config.yaml
vocab_size: 56
encoder_widths: [192]
fusion: "cross_attention"
label_smoothing: 0.05
decoder_layers: 8
decoder_norm: "layernorm"
decoder_dropout: 0.05
decoder_cross_attention_every: 1
residual_init: "none"
beta1: 0.9
max_precond_dim: 512
one_sided: true
lr_schedule: "cosine"
warmup_steps: 660
Rows from block 3 of the audio encoder of a small audio captioner, named by matrix and row number. Rows with one number belong to one channel. Each number is 200 + 30 x the weight over its row's rms, rounded and kept within 0 to 999. All counts start at 0.
After each channel's rows are labels from the 100 clips, of 14976, where the channel reaches its largest size: "top examples" is what is common among them. Only what is clearly more common there than usual is listed. The data: synthesized solo parts of chorales (CocoChorales). In brackets: how many of the 100.
# filt: filter width-5 conv, dilation 8 (encoder.blocks.3.filt.weight, 192x192x5, each kernel summed), inputs 0-191
# gate: gate width-5 conv, dilation 8 (encoder.blocks.3.gate.weight, 192x192x5, each kernel summed), inputs 0-191
# out: residual pointwise conv (encoder.blocks.3.out.weight, 192x192x1, transposed), outputs 0-191

filt.55,244,173,179,166,163,194,165,166,221,261,211,194,229,170,223,183,124,208,189,167,206,194,197,191,188,217,250,165,189,144,211,123,192,137,257,176,177,182,157,202,231,144,165,153,194,200,211,223,185,227,211,213,196,199,219,177,224,152,187,177,232,223,123,233,259,224,223,180,172,182,171,176,147,240,194,181,191,165,217,174,187,168,158,214,176,225,182,149,234,224,204,202,178,205,210,199,233,207,190,241,182,224,135,199,147,166,243,227,191,166,153,178,226,180,189,199,194,197,180,191,197,165,152,211,194,129,198,166,179,178,223,192,208,190,186,183,198,147,151,168,189,184,207,171,183,251,220,174,187,174,173,149,204,181,171,200,183,201,159,245,162,209,171,223,193,213,256,196,192,199,198,194,225,206,213,143,183,153,144,194,187,188,210,220,218,254,134,188,175,228,211,183
gate.55,143,165,182,190,210,192,191,244,214,233,178,151,204,193,190,172,194,164,205,197,183,188,183,194,226,169,233,155,232,177,249,220,261,225,203,238,150,200,250,211,216,163,171,147,219,199,223,105,193,235,233,207,179,235,208,237,187,230,167,183,174,144,209,194,247,224,258,149,208,221,208,215,208,190,209,175,164,143,185,217,191,229,209,207,184,279,217,220,223,227,233,158,193,209,205,162,211,234,170,221,256,195,190,231,168,186,229,196,156,223,201,190,302,230,259,193,236,209,164,209,232,193,179,196,200,202,181,156,213,150,191,211,228,175,220,213,172,196,188,215,162,215,235,233,213,194,166,216,225,189,230,206,222,184,165,183,205,266,210,175,217,179,243,200,208,210,212,154,192,226,180,251,142,169,215,178,212,158,210,202,191,184,218,218,191,243,180,248,228,236,187,130
out.55,168,172,169,235,205,161,208,236,228,211,225,190,236,212,245,167,208,215,207,238,208,200,163,188,213,257,223,201,200,218,218,164,221,203,193,195,223,199,209,230,237,182,172,190,211,166,211,199,187,198,214,176,227,287,189,164,182,196,212,254,174,177,209,212,212,198,217,214,162,194,252,197,225,232,161,204,126,148,182,135,195,222,252,193,149,274,205,189,185,198,241,185,166,160,230,178,213,160,187,252,197,219,180,233,263,181,145,169,240,147,200,212,147,237,229,158,216,265,190,151,181,195,198,205,209,181,176,235,183,200,182,317,173,216,189,160,193,171,197,192,213,203,206,148,212,192,177,135,163,182,205,211,194,177,235,197,178,242,217,222,173,234,224,243,148,190,237,186,208,178,200,144,193,247,213,173,186,169,191,205,193,210,160,182,187,226,162,194,221,182,197,198
top examples: violin (65); note E5 (49); note F#5 (45); note D5 (35)

filt.179,165,165,238,241,185,202,217,189,169,214,186,186,183,206,203,141,239,251,250,205,158,165,208,205,281,208,251,201,164,192,198,188,193,162,185,182,205,199,190,208,188,221,186,165,247,188,250,200,202,202,175,229,161,187,221,238,201,246,145,183,205,210,216,220,250,197,196,192,237,127,166,191,200,249,186,177,214,197,143,155,189,237,218,214,236,196,181,225,183,253,189,171,189,219,211,236,211,215,210,207,202,174,272,162,189,164,204,193,224,214,216,192,176,221,227,194,210,245,195,179,209,228,206,152,148,162,223,179,261,218,230,246,228,237,227,201,194,140,236,185,227,168,212,201,196,152,210,173,222,140,223,167,238,204,195,172,198,221,159,222,223,178,276,186,185,182,162,276,202,138,178,197,206,215,163,165,225,167,209,252,208,202,146,235,160,203,192,219,196,156,171,244
gate.179,187,190,207,208,192,208,172,244,202,168,183,158,226,194,162,167,170,268,158,139,137,209,169,158,243,167,208,208,223,202,222,216,224,223,234,225,169,240,173,209,141,235,205,160,235,163,149,212,215,209,220,175,192,249,205,211,207,194,200,198,186,147,232,201,212,209,201,131,221,189,260,237,187,251,187,208,174,171,172,141,154,185,242,217,224,180,229,241,192,264,213,207,221,189,200,241,240,208,203,174,216,170,268,246,201,187,234,211,151,174,222,169,214,242,201,153,178,201,227,159,240,226,184,126,238,207,186,172,221,167,232,210,182,186,203,279,170,189,205,185,164,198,221,195,183,165,173,225,202,176,224,198,202,208,216,159,200,240,183,185,213,250,209,130,156,191,169,228,163,226,184,201,179,182,164,184,199,173,174,190,178,181,241,239,191,246,181,204,233,160,176,190
out.179,202,139,196,224,152,193,196,190,151,189,170,165,194,180,201,203,182,198,212,213,165,201,212,214,262,221,171,225,183,252,181,200,227,205,191,201,152,228,191,236,207,228,227,207,228,203,159,140,144,191,184,238,116,233,211,211,214,216,203,166,275,221,183,221,140,201,225,188,180,178,173,245,202,227,172,173,211,211,171,166,163,210,192,221,209,182,208,233,231,189,159,176,239,214,237,162,165,214,223,220,243,208,209,210,235,249,188,197,219,160,162,183,242,187,179,134,226,146,210,256,166,237,224,219,211,169,197,211,234,228,216,141,182,90,116,182,213,210,158,221,182,154,206,168,189,185,198,204,212,228,169,174,223,212,222,223,203,236,158,189,187,172,158,223,190,185,210,163,190,193,182,165,162,204,228,191,268,225,186,184,159,201,239,183,195,236,219,201,217,158,189,212
top examples: violin (50); note G5 (35); tuba (28); note F5 (26)

filt.131,182,200,178,235,210,188,206,239,137,173,271,180,241,238,203,168,193,184,172,217,155,182,188,215,220,256,192,251,195,192,220,199,221,178,256,173,236,221,155,222,214,188,198,183,144,163,216,124,229,292,193,219,161,244,181,236,197,200,237,207,218,205,202,191,199,258,181,177,133,196,184,144,154,188,239,172,172,204,132,186,142,128,212,180,186,263,194,173,229,204,168,169,225,161,190,227,221,190,197,229,186,223,198,244,177,207,223,163,168,205,212,215,180,211,224,207,219,242,164,171,189,176,183,269,177,191,180,197,178,212,173,195,211,190,238,258,203,239,177,165,223,221,209,166,201,215,202,215,190,190,214,205,201,164,213,213,194,212,217,196,189,129,223,204,213,221,203,213,210,221,117,290,179,164,197,201,227,204,181,171,181,196,174,220,194,187,177,227,213,200,229,210
gate.131,241,218,145,199,169,198,164,234,229,183,167,187,181,165,249,225,174,191,232,227,229,195,219,200,190,182,222,198,171,187,241,191,169,158,171,193,196,176,153,178,197,207,178,202,185,183,201,215,180,129,226,185,242,226,163,167,243,197,202,223,222,180,172,272,220,177,207,203,160,216,228,229,188,260,143,217,193,186,178,211,220,154,235,223,189,202,214,130,174,206,162,222,209,168,190,194,195,185,200,150,220,203,192,220,213,183,191,189,166,160,201,185,176,189,254,207,208,211,230,222,224,195,199,226,185,126,240,140,148,193,182,167,204,219,186,168,172,196,175,188,173,238,199,300,115,238,234,205,210,182,193,197,229,177,197,225,165,192,176,261,154,162,208,165,196,191,252,145,222,178,224,206,192,202,157,173,212,150,185,176,165,245,164,225,243,242,167,180,240,188,220,151
out.131,231,187,155,172,174,208,216,216,205,232,246,241,249,213,189,146,169,199,204,170,201,180,193,215,162,160,257,189,217,160,191,222,213,193,235,190,179,219,190,237,203,258,198,187,197,212,168,147,176,180,198,229,198,222,214,252,219,188,241,232,149,202,201,216,208,194,148,217,242,214,247,211,215,207,214,188,222,219,172,177,229,192,197,209,194,229,196,179,212,181,220,191,148,194,185,186,191,193,242,178,210,207,181,200,146,182,161,208,183,179,223,188,214,195,195,182,232,200,167,239,239,250,138,208,205,218,192,227,204,218,169,201,160,215,258,143,221,197,165,179,181,208,268,198,163,202,165,202,192,134,197,228,289,177,229,183,148,265,173,228,223,284,237,230,213,189,210,232,189,269,204,179,231,158,217,225,219,279,202,243,207,250,142,159,179,185,193,191,215,169,236,243
top examples: note G#3 (32); note A#3 (27)

filt.7,204,235,213,198,165,195,228,224,174,185,183,186,222,161,152,200,260,193,228,200,194,216,202,191,191,221,145,191,202,245,178,198,166,194,192,169,210,218,209,224,177,274,168,161,161,142,192,182,231,195,226,241,161,193,210,218,226,257,212,242,199,229,224,181,168,229,229,185,249,227,140,154,203,220,174,185,216,220,211,225,245,187,203,216,167,174,218,209,175,184,169,203,186,204,224,244,231,175,153,187,199,171,204,209,216,188,222,192,195,222,200,210,178,200,223,207,202,216,222,121,172,223,237,222,172,196,146,218,155,200,169,239,137,205,186,164,191,175,181,167,205,207,254,188,233,206,208,176,191,145,191,221,198,225,261,175,206,292,176,196,209,185,133,186,194,181,244,213,166,213,198,240,197,188,281,143,214,165,172,161,174,212,197,127,188,200,181,242,268,246,157,168
gate.7,168,164,194,217,190,214,202,222,193,222,197,209,212,137,201,153,163,151,246,189,241,175,159,150,270,252,236,162,185,198,208,214,206,244,220,194,161,159,216,202,175,155,233,199,188,137,230,196,249,204,204,185,200,205,204,206,191,229,130,172,228,208,202,275,210,226,257,191,176,127,246,184,223,239,201,216,200,180,216,201,185,174,221,178,210,254,168,205,208,216,180,201,179,212,228,205,234,214,186,163,180,234,199,161,220,147,201,229,153,201,152,187,168,252,229,203,198,164,190,180,215,171,143,221,184,218,154,157,216,198,210,185,182,264,229,208,125,161,184,133,199,230,200,210,178,208,212,220,226,159,238,238,240,166,205,148,211,165,191,211,209,171,232,212,192,221,211,169,204,158,187,188,206,169,159,217,270,200,223,235,209,225,156,233,169,182,230,191,189,193,199,236
out.7,158,160,276,211,229,188,191,202,203,183,218,157,256,158,128,174,191,229,182,166,258,216,177,194,154,201,212,242,213,173,270,208,191,183,233,166,198,247,199,185,187,181,193,193,216,214,243,221,243,161,213,207,214,228,181,198,151,261,165,286,220,169,139,177,238,232,192,206,226,223,231,236,212,201,153,135,214,170,238,230,212,205,185,227,185,191,240,254,143,215,219,197,202,207,251,197,237,158,154,243,210,181,174,207,206,201,203,213,188,212,186,184,245,229,176,173,221,239,218,198,236,215,162,213,210,220,185,223,200,236,212,178,212,235,154,182,249,220,234,189,234,156,170,185,200,196,239,244,211,168,219,242,217,214,196,196,247,187,173,173,207,229,205,181,240,249,224,241,237,215,161,192,173,203,174,255,189,222,188,229,194,215,247,210,163,252,227,181,206,199,217,217
top examples: violin (56); note E5 (44); note F#5 (25)

filt.36,240,229,143,199,204,186,182,207,196,192,159,213,228,211,135,211,154,151,185,205,231,207,192,179,231,199,188,203,147,211,190,184,220,187,196,192,180,150,217,180,175,191,217,212,223,182,221,225,244,197,205,166,177,174,195,212,221,227,152,228,174,223,194,204,210,170,170,257,183,165,268,217,215,199,176,175,162,229,207,172,206,227,208,190,214,262,171,205,211,169,229,241,221,230,151,237,162,202,221,145,161,195,181,169,195,193,157,160,226,171,207,240,125,165,121,198,158,196,197,175,134,149,219,173,168,164,174,189,168,181,167,202,171,238,200,216,234,215,204,188,205,223,184,251,205,232,178,208,213,241,237,156,179,172,207,223,148,162,220,215,205,170,215,245,266,208,243,220,199,215,247,221,248,209,201,220,242,133,174,210,182,198,190,161,173,141,236,138,225,192,182,162
gate.36,203,193,173,247,238,179,145,164,179,193,169,206,234,254,277,215,170,152,222,189,221,223,209,157,220,162,224,163,202,226,205,163,219,177,155,201,183,194,181,201,215,192,150,163,187,184,196,241,193,206,211,199,162,218,227,207,228,201,167,206,186,179,223,176,234,189,206,192,212,194,257,173,171,229,169,177,151,186,143,147,213,204,212,210,178,225,210,237,126,223,208,220,157,234,173,259,155,196,185,208,187,173,203,151,214,230,228,205,198,154,204,254,193,232,150,165,213,250,207,158,120,187,138,219,148,218,148,201,232,193,184,245,129,206,160,260,206,232,178,182,189,197,181,223,213,198,189,222,180,147,168,182,209,217,213,194,177,215,220,263,207,149,193,184,222,164,234,225,187,222,228,207,212,165,202,237,217,179,137,200,158,210,180,219,201,184,167,191,223,155,233,202
out.36,168,254,129,185,157,197,150,164,198,179,214,246,164,184,169,200,159,192,231,188,178,167,235,198,183,162,147,202,200,206,200,179,189,241,277,233,215,200,167,173,213,190,201,171,202,205,197,204,233,126,188,231,155,223,222,150,226,200,174,186,182,237,164,182,202,223,219,175,191,214,220,235,227,231,190,214,171,259,193,153,186,196,206,192,187,227,221,178,206,151,181,144,191,233,180,244,205,213,202,185,160,195,181,201,236,245,204,210,199,239,243,218,197,196,230,212,217,150,164,236,152,167,218,161,173,215,240,190,213,204,197,218,211,200,247,209,155,154,236,134,228,248,198,184,221,240,198,192,200,203,218,169,215,237,260,205,157,177,137,187,180,212,184,279,231,173,181,194,140,178,193,227,211,204,207,284,168,210,178,192,256,263,208,187,209,213,216,238,183,205,221,198
top examples: note G#3 (43); note G#4 (30)

filt.117,168,228,288,168,204,248,224,157,215,191,243,222,161,226,211,234,224,204,231,229,230,221,222,241,198,175,145,200,234,180,161,163,181,163,183,184,229,227,182,231,196,249,232,215,203,232,185,227,173,151,191,207,178,212,216,199,135,174,210,227,170,206,215,187,218,156,202,183,221,210,160,211,226,187,189,141,225,221,199,175,230,207,197,213,219,142,172,219,203,221,178,235,264,203,234,242,230,197,204,202,240,217,221,202,185,189,220,179,189,220,192,179,166,224,238,227,185,129,212,206,237,254,232,208,215,172,197,217,183,259,191,197,213,194,146,227,224,171,239,245,203,145,168,180,217,215,179,148,218,212,226,251,166,245,163,213,234,220,190,188,216,205,216,160,169,195,200,263,222,209,169,157,233,253,209,209,187,222,248,129,225,187,189,248,225,191,180,245,129,173,176,239
gate.117,276,257,181,162,214,178,180,156,226,162,209,148,160,140,157,185,193,185,154,198,179,160,168,163,194,193,141,219,179,158,200,175,207,180,217,171,204,224,175,184,178,224,217,228,178,212,220,221,213,234,252,185,191,279,271,180,202,183,232,165,198,194,223,194,157,180,184,167,217,213,250,181,217,185,221,156,199,160,172,209,192,238,219,207,187,207,209,224,228,187,204,214,211,131,210,190,222,207,215,258,236,191,183,254,150,175,233,218,218,161,199,155,251,238,202,172,242,200,173,161,238,207,203,250,226,217,177,266,203,206,139,230,240,167,193,174,215,208,159,179,227,198,195,147,179,193,214,250,178,218,220,191,204,228,161,110,189,257,204,188,214,220,128,226,161,197,211,216,212,200,174,209,180,194,205,173,194,171,204,196,175,190,234,230,234,208,177,214,225,210,208,169
out.117,184,190,220,231,206,232,219,188,187,212,218,187,169,200,202,166,231,176,238,202,196,192,210,171,182,186,210,205,236,168,164,202,218,215,197,196,207,204,234,183,231,204,166,151,180,200,166,222,223,204,230,180,196,231,127,161,246,154,187,184,188,216,207,229,165,177,135,179,193,196,165,177,214,204,154,198,197,213,176,217,219,102,175,182,172,223,217,188,136,189,156,207,264,227,201,209,216,237,204,199,181,186,194,214,153,200,240,136,181,173,241,232,168,210,227,235,187,250,185,178,221,170,228,148,205,236,221,206,197,240,226,207,162,182,116,151,232,229,209,154,206,202,241,143,122,119,216,179,184,197,141,155,204,221,184,248,194,241,212,222,199,189,186,201,135,181,229,183,177,219,169,202,176,168,194,204,272,228,191,236,182,188,231,218,233,214,243,230,233,195,186,218
top examples: note G#3 (31); note A3 (30); cello (30); bassoon (29)

filt.56,151,147,191,173,161,201,166,219,183,208,225,243,242,236,166,211,170,202,194,225,162,187,194,230,198,199,177,191,223,198,196,237,205,173,209,211,247,215,205,211,246,177,213,242,201,234,182,223,160,234,166,150,161,196,194,173,261,194,206,175,168,239,186,240,248,176,189,241,177,229,172,213,171,197,182,217,188,235,192,204,185,158,161,257,238,208,217,113,239,219,191,181,152,195,151,180,238,226,216,180,262,209,160,200,105,237,256,161,255,182,215,170,209,188,207,188,183,208,164,207,219,201,160,227,179,181,189,164,201,216,196,197,171,195,195,208,181,255,183,229,221,158,210,182,183,232,217,154,226,242,200,185,202,209,145,213,156,198,187,227,198,210,235,198,228,175,165,159,227,216,207,214,238,230,204,203,200,223,151,225,165,247,217,211,245,296,158,204,201,179,240,165
gate.56,173,229,135,167,174,249,218,228,180,228,173,202,183,187,218,101,193,281,208,178,156,218,200,203,206,220,184,211,202,189,242,197,218,194,246,209,221,212,202,203,207,221,164,216,161,186,181,201,203,139,300,242,238,200,177,236,237,181,203,220,181,132,210,232,243,203,224,184,204,233,204,208,205,213,195,203,210,193,165,210,266,197,200,216,216,177,187,153,181,223,193,157,250,168,248,176,214,226,211,196,232,194,170,217,195,223,214,210,172,161,196,204,226,208,246,220,187,184,225,243,195,226,202,202,175,242,223,218,222,204,177,168,182,184,244,150,166,162,213,222,211,223,242,202,216,263,211,229,195,224,210,164,249,137,230,197,198,205,140,219,187,216,213,196,150,188,170,217,160,241,213,173,134,232,168,193,236,190,208,167,249,143,208,213,232,261,196,250,230,237,196,211
out.56,184,186,197,159,251,164,257,202,245,185,231,165,171,248,227,192,195,190,174,137,204,213,228,217,159,201,225,201,205,220,141,244,211,215,200,205,199,220,191,201,191,165,222,216,169,183,152,211,195,218,201,190,196,232,206,191,283,233,198,148,230,177,177,196,176,199,220,205,161,183,162,224,226,227,212,177,214,167,223,176,182,161,193,182,200,253,197,233,222,195,215,188,85,212,209,215,159,220,216,162,198,185,180,223,194,175,214,129,265,196,219,207,186,274,180,166,214,182,295,199,249,257,197,224,192,181,168,242,182,181,173,203,180,216,144,163,246,205,170,242,199,214,166,181,148,257,241,179,179,167,199,241,161,200,182,199,242,195,214,175,193,257,248,172,218,174,203,219,251,140,204,218,186,188,204,207,211,184,189,209,223,219,188,219,189,197,206,185,245,171,199,191
top examples: violin (67); note D5 (54); note C5 (48); note D#5 (39)

filt.27,161,149,138,275,187,179,224,245,201,248,217,189,249,228,179,142,190,216,218,205,188,190,218,185,225,226,230,218,178,192,234,253,238,220,240,237,205,136,220,217,156,155,261,183,199,224,221,186,202,197,189,213,163,210,184,227,145,200,151,232,238,200,195,252,223,218,170,229,215,204,234,199,215,219,150,221,195,220,195,179,185,187,161,227,168,255,156,223,260,225,225,186,245,192,165,125,184,191,148,194,221,204,186,230,210,232,190,212,122,227,201,169,237,173,196,179,231,197,169,206,252,173,182,193,211,226,156,162,199,221,152,202,200,180,253,213,148,224,203,206,182,207,257,211,177,165,179,204,224,251,212,191,230,161,207,187,175,192,230,186,176,154,242,181,185,242,193,164,193,226,171,261,170,201,182,167,199,159,196,158,221,176,196,184,216,176,208,218,206,209,205,146
gate.27,199,198,197,155,191,226,231,202,234,194,192,181,213,184,181,156,173,224,203,199,181,191,187,165,199,185,180,219,228,164,209,200,197,238,227,192,194,201,188,204,193,192,190,204,212,237,206,251,183,187,238,199,160,212,230,218,189,220,167,204,177,187,179,189,219,206,200,176,200,183,215,246,234,249,205,184,191,184,150,196,147,234,208,219,202,282,196,194,230,166,231,220,248,116,180,214,188,247,211,211,219,244,209,213,193,257,231,242,189,208,148,167,238,237,235,256,183,209,229,162,279,234,204,253,266,238,190,228,224,200,181,176,153,163,152,224,191,227,155,226,171,210,196,265,173,190,254,247,145,244,241,164,169,138,174,214,183,199,150,198,171,168,240,205,188,225,220,236,177,195,196,208,177,197,128,182,221,154,218,229,213,176,192,169,231,265,225,164,155,188,222,195
out.27,241,192,158,188,145,224,188,221,180,179,210,222,181,212,188,177,150,197,234,217,234,201,277,212,184,216,227,151,159,174,217,151,241,194,245,235,190,208,236,197,218,240,252,177,216,212,200,198,194,207,219,243,164,218,218,188,206,234,230,159,162,191,242,182,173,140,166,221,216,232,161,174,235,197,226,220,263,226,204,169,223,187,173,201,231,228,216,218,236,123,225,161,179,167,167,184,215,230,269,176,223,252,200,192,239,218,196,166,204,192,248,205,271,187,191,161,183,178,184,141,216,267,203,209,199,217,226,198,231,206,147,243,198,212,212,204,145,175,193,218,209,189,199,224,219,191,211,175,197,168,199,242,189,154,219,197,170,189,242,244,177,268,271,190,252,201,177,245,202,166,169,251,222,202,196,190,170,168,193,182,182,165,223,185,183,228,171,203,183,155,211,167
top examples: violin (68); note A#4 (30); note C#5 (28)

filt.94,214,201,205,157,232,183,186,185,173,233,210,251,176,213,228,239,168,267,196,208,221,203,201,195,140,250,237,142,197,205,162,225,196,171,187,188,259,196,208,193,222,158,206,220,233,185,198,233,207,169,163,217,189,180,194,153,207,167,185,185,172,225,141,178,208,236,248,249,120,248,168,175,172,182,181,174,161,224,221,209,157,203,218,267,261,208,224,146,190,197,207,214,178,220,126,174,196,189,216,252,220,239,126,207,191,228,193,205,223,192,131,176,209,180,171,171,179,271,215,185,205,218,174,226,245,199,251,212,184,155,205,158,228,218,173,227,248,223,163,184,254,201,211,187,166,225,191,208,187,204,188,202,217,205,144,211,122,185,221,184,190,226,154,201,251,208,163,183,218,198,245,167,230,200,210,168,186,203,214,242,186,192,195,156,181,201,184,191,173,178,188,195
gate.94,193,236,218,144,122,223,233,206,186,221,172,269,241,144,157,167,204,241,202,220,204,234,260,191,182,253,173,197,200,188,170,243,192,168,233,219,186,211,207,233,178,177,209,189,185,208,226,226,226,237,205,165,273,169,181,199,188,171,203,238,213,244,170,217,245,204,214,194,236,190,152,217,169,203,189,227,215,222,248,208,221,193,196,145,223,212,171,171,185,213,222,194,158,195,208,202,208,173,215,228,265,224,230,269,190,269,252,162,199,224,154,177,192,228,193,208,207,187,202,193,226,240,186,214,211,219,238,219,227,197,153,254,203,228,213,219,199,198,187,173,203,203,211,176,194,177,189,185,174,167,186,269,242,191,148,199,170,218,208,142,229,228,191,244,185,187,203,184,187,195,190,172,246,150,236,155,266,214,242,271,181,179,217,160,185,238,208,219,202,144,172,214
out.94,240,170,241,145,170,241,121,224,196,159,188,242,203,192,157,200,195,189,245,154,183,199,186,210,234,160,180,163,223,259,204,161,160,181,205,206,236,217,191,223,167,172,218,201,197,208,154,213,215,227,217,195,156,216,212,203,212,197,168,189,162,205,110,177,293,161,221,243,190,233,192,225,203,198,166,181,192,165,137,184,190,151,192,173,220,204,213,206,188,180,183,156,222,190,242,162,181,229,217,185,189,263,163,184,210,216,209,202,210,184,163,205,180,192,192,241,213,230,184,164,227,230,217,213,169,208,182,195,177,142,193,182,195,159,179,183,178,198,187,198,213,223,202,158,197,196,206,208,144,156,199,194,179,200,234,154,179,187,190,181,274,238,195,238,205,207,98,194,199,176,173,213,169,181,204,171,215,164,204,245,224,237,222,145,204,208,255,203,274,163,167,204
top examples: violin (56); note C#5 (26); note D#5 (25)

filt.147,183,158,152,174,246,163,185,258,187,218,157,203,213,234,188,124,233,178,231,163,179,174,174,253,204,215,198,190,191,155,220,235,226,231,206,245,145,211,248,234,192,178,176,229,235,158,189,179,232,239,177,216,232,187,172,242,203,207,242,144,248,168,199,242,181,271,183,199,192,208,196,220,164,184,235,215,183,233,184,237,204,274,188,206,202,222,201,206,236,176,249,197,184,201,249,184,197,203,226,210,220,209,182,227,193,211,164,199,207,196,238,208,216,171,202,253,196,192,184,241,209,207,196,187,230,181,232,195,229,196,187,191,249,151,253,195,148,170,233,226,207,165,180,248,170,220,188,181,254,252,202,187,183,164,191,177,204,213,205,142,250,223,225,207,195,231,187,159,229,214,172,221,202,168,169,218,234,191,197,231,215,309,177,236,252,202,234,190,210,233,213,158
gate.147,213,217,167,210,184,261,208,206,225,179,158,217,176,182,189,180,192,208,162,286,261,256,198,169,182,182,177,238,220,238,165,177,185,155,206,152,227,146,152,197,155,188,207,200,115,189,183,240,197,153,260,154,185,236,215,207,222,178,166,212,167,238,218,219,189,156,195,207,210,201,231,217,189,233,168,160,163,181,256,171,151,143,166,214,228,217,223,158,190,191,202,232,206,190,138,224,184,169,212,181,192,138,181,212,159,204,183,194,212,175,187,210,210,215,221,154,169,169,213,181,230,224,232,200,174,163,216,223,176,185,161,186,169,242,163,200,231,229,189,234,178,193,226,207,245,259,202,212,190,205,179,248,207,216,170,194,168,198,183,242,182,191,188,252,202,224,223,216,192,223,254,162,236,199,240,204,167,208,209,236,157,144,213,223,203,208,163,175,171,137,231,165
out.147,248,252,218,207,211,211,193,192,206,219,175,139,238,192,214,197,169,184,183,195,244,183,224,214,169,250,234,204,172,191,163,217,200,201,181,173,170,199,213,166,192,157,194,216,182,210,180,190,212,227,219,242,214,164,183,198,239,192,156,187,226,192,191,215,198,186,193,181,182,225,234,241,192,217,281,217,217,196,169,208,162,208,186,236,162,153,147,246,235,219,256,241,145,225,189,222,173,247,230,187,215,239,268,206,168,219,184,274,230,231,167,148,215,174,244,176,194,192,215,250,226,190,225,199,176,210,183,250,183,241,219,176,233,251,231,189,193,178,229,190,207,114,170,179,164,204,172,195,212,194,207,151,201,166,205,194,202,188,228,222,240,225,222,201,214,179,157,154,177,229,162,218,172,255,168,224,220,245,196,221,222,226,204,306,185,156,212,186,159,226,241,226
top examples: note G#3 (41); note G#4 (28)

filt.5,190,239,213,187,210,214,177,164,152,186,170,141,267,283,204,167,229,179,182,177,250,185,247,271,184,201,205,185,276,226,190,222,214,230,198,200,198,198,199,223,187,183,225,209,156,152,177,159,220,199,221,203,183,216,195,240,178,225,222,183,182,163,206,170,186,190,186,201,247,211,138,177,197,216,223,219,213,222,191,213,230,157,252,184,168,198,215,266,147,172,214,195,230,148,229,237,248,190,185,176,244,200,188,158,212,310,189,192,216,185,206,205,199,224,190,169,195,224,214,156,179,195,232,174,183,217,140,203,181,174,231,166,135,197,162,214,214,216,178,238,216,197,170,178,182,119,183,204,212,174,191,235,194,208,218,198,245,202,235,263,166,165,187,173,242,175,243,172,163,175,218,231,174,176,231,164,194,188,173,203,174,204,172,170,183,246,220,204,201,203,173,217
gate.5,216,174,177,142,220,186,139,234,167,207,195,210,191,211,185,192,207,160,188,172,162,187,148,172,242,224,214,229,248,171,245,187,181,217,196,180,228,209,168,125,211,235,187,245,180,168,171,231,247,175,234,179,175,233,220,242,282,226,200,208,205,202,228,176,177,153,208,178,210,205,191,193,184,193,184,229,184,167,153,204,232,189,207,224,167,199,173,203,174,136,175,207,240,185,231,257,231,226,217,207,238,172,155,181,251,228,117,198,223,166,242,176,191,184,203,173,161,240,201,177,199,196,177,257,188,210,232,237,181,187,235,235,150,226,222,161,203,251,159,191,207,217,191,195,189,202,240,239,216,235,173,215,216,191,185,141,207,203,213,264,244,185,201,188,213,190,231,189,163,197,221,189,206,213,204,252,171,144,217,205,180,227,159,203,230,218,223,120,183,186,244,256
out.5,245,265,229,228,150,178,207,127,192,236,201,219,229,164,196,228,176,203,229,164,184,263,140,156,241,162,220,245,171,245,185,196,180,202,223,135,236,159,161,186,197,206,181,183,218,148,139,145,171,222,164,192,238,207,195,187,172,150,211,209,198,215,201,186,196,224,218,234,226,232,227,177,224,197,169,244,180,202,186,220,182,192,167,205,236,214,193,195,143,167,198,192,252,185,190,210,239,219,233,223,232,210,163,220,156,198,234,225,188,262,186,217,216,178,187,199,168,180,179,201,186,236,224,133,213,178,211,190,205,223,158,190,177,256,231,224,214,202,240,197,222,189,262,223,227,148,199,175,192,230,204,156,210,205,193,247,157,215,209,198,201,227,114,198,249,175,243,217,197,208,141,204,248,187,190,202,192,208,240,207,129,218,193,167,169,211,187,229,180,172,212,208
top examples: note C5 (39); note A#4 (35)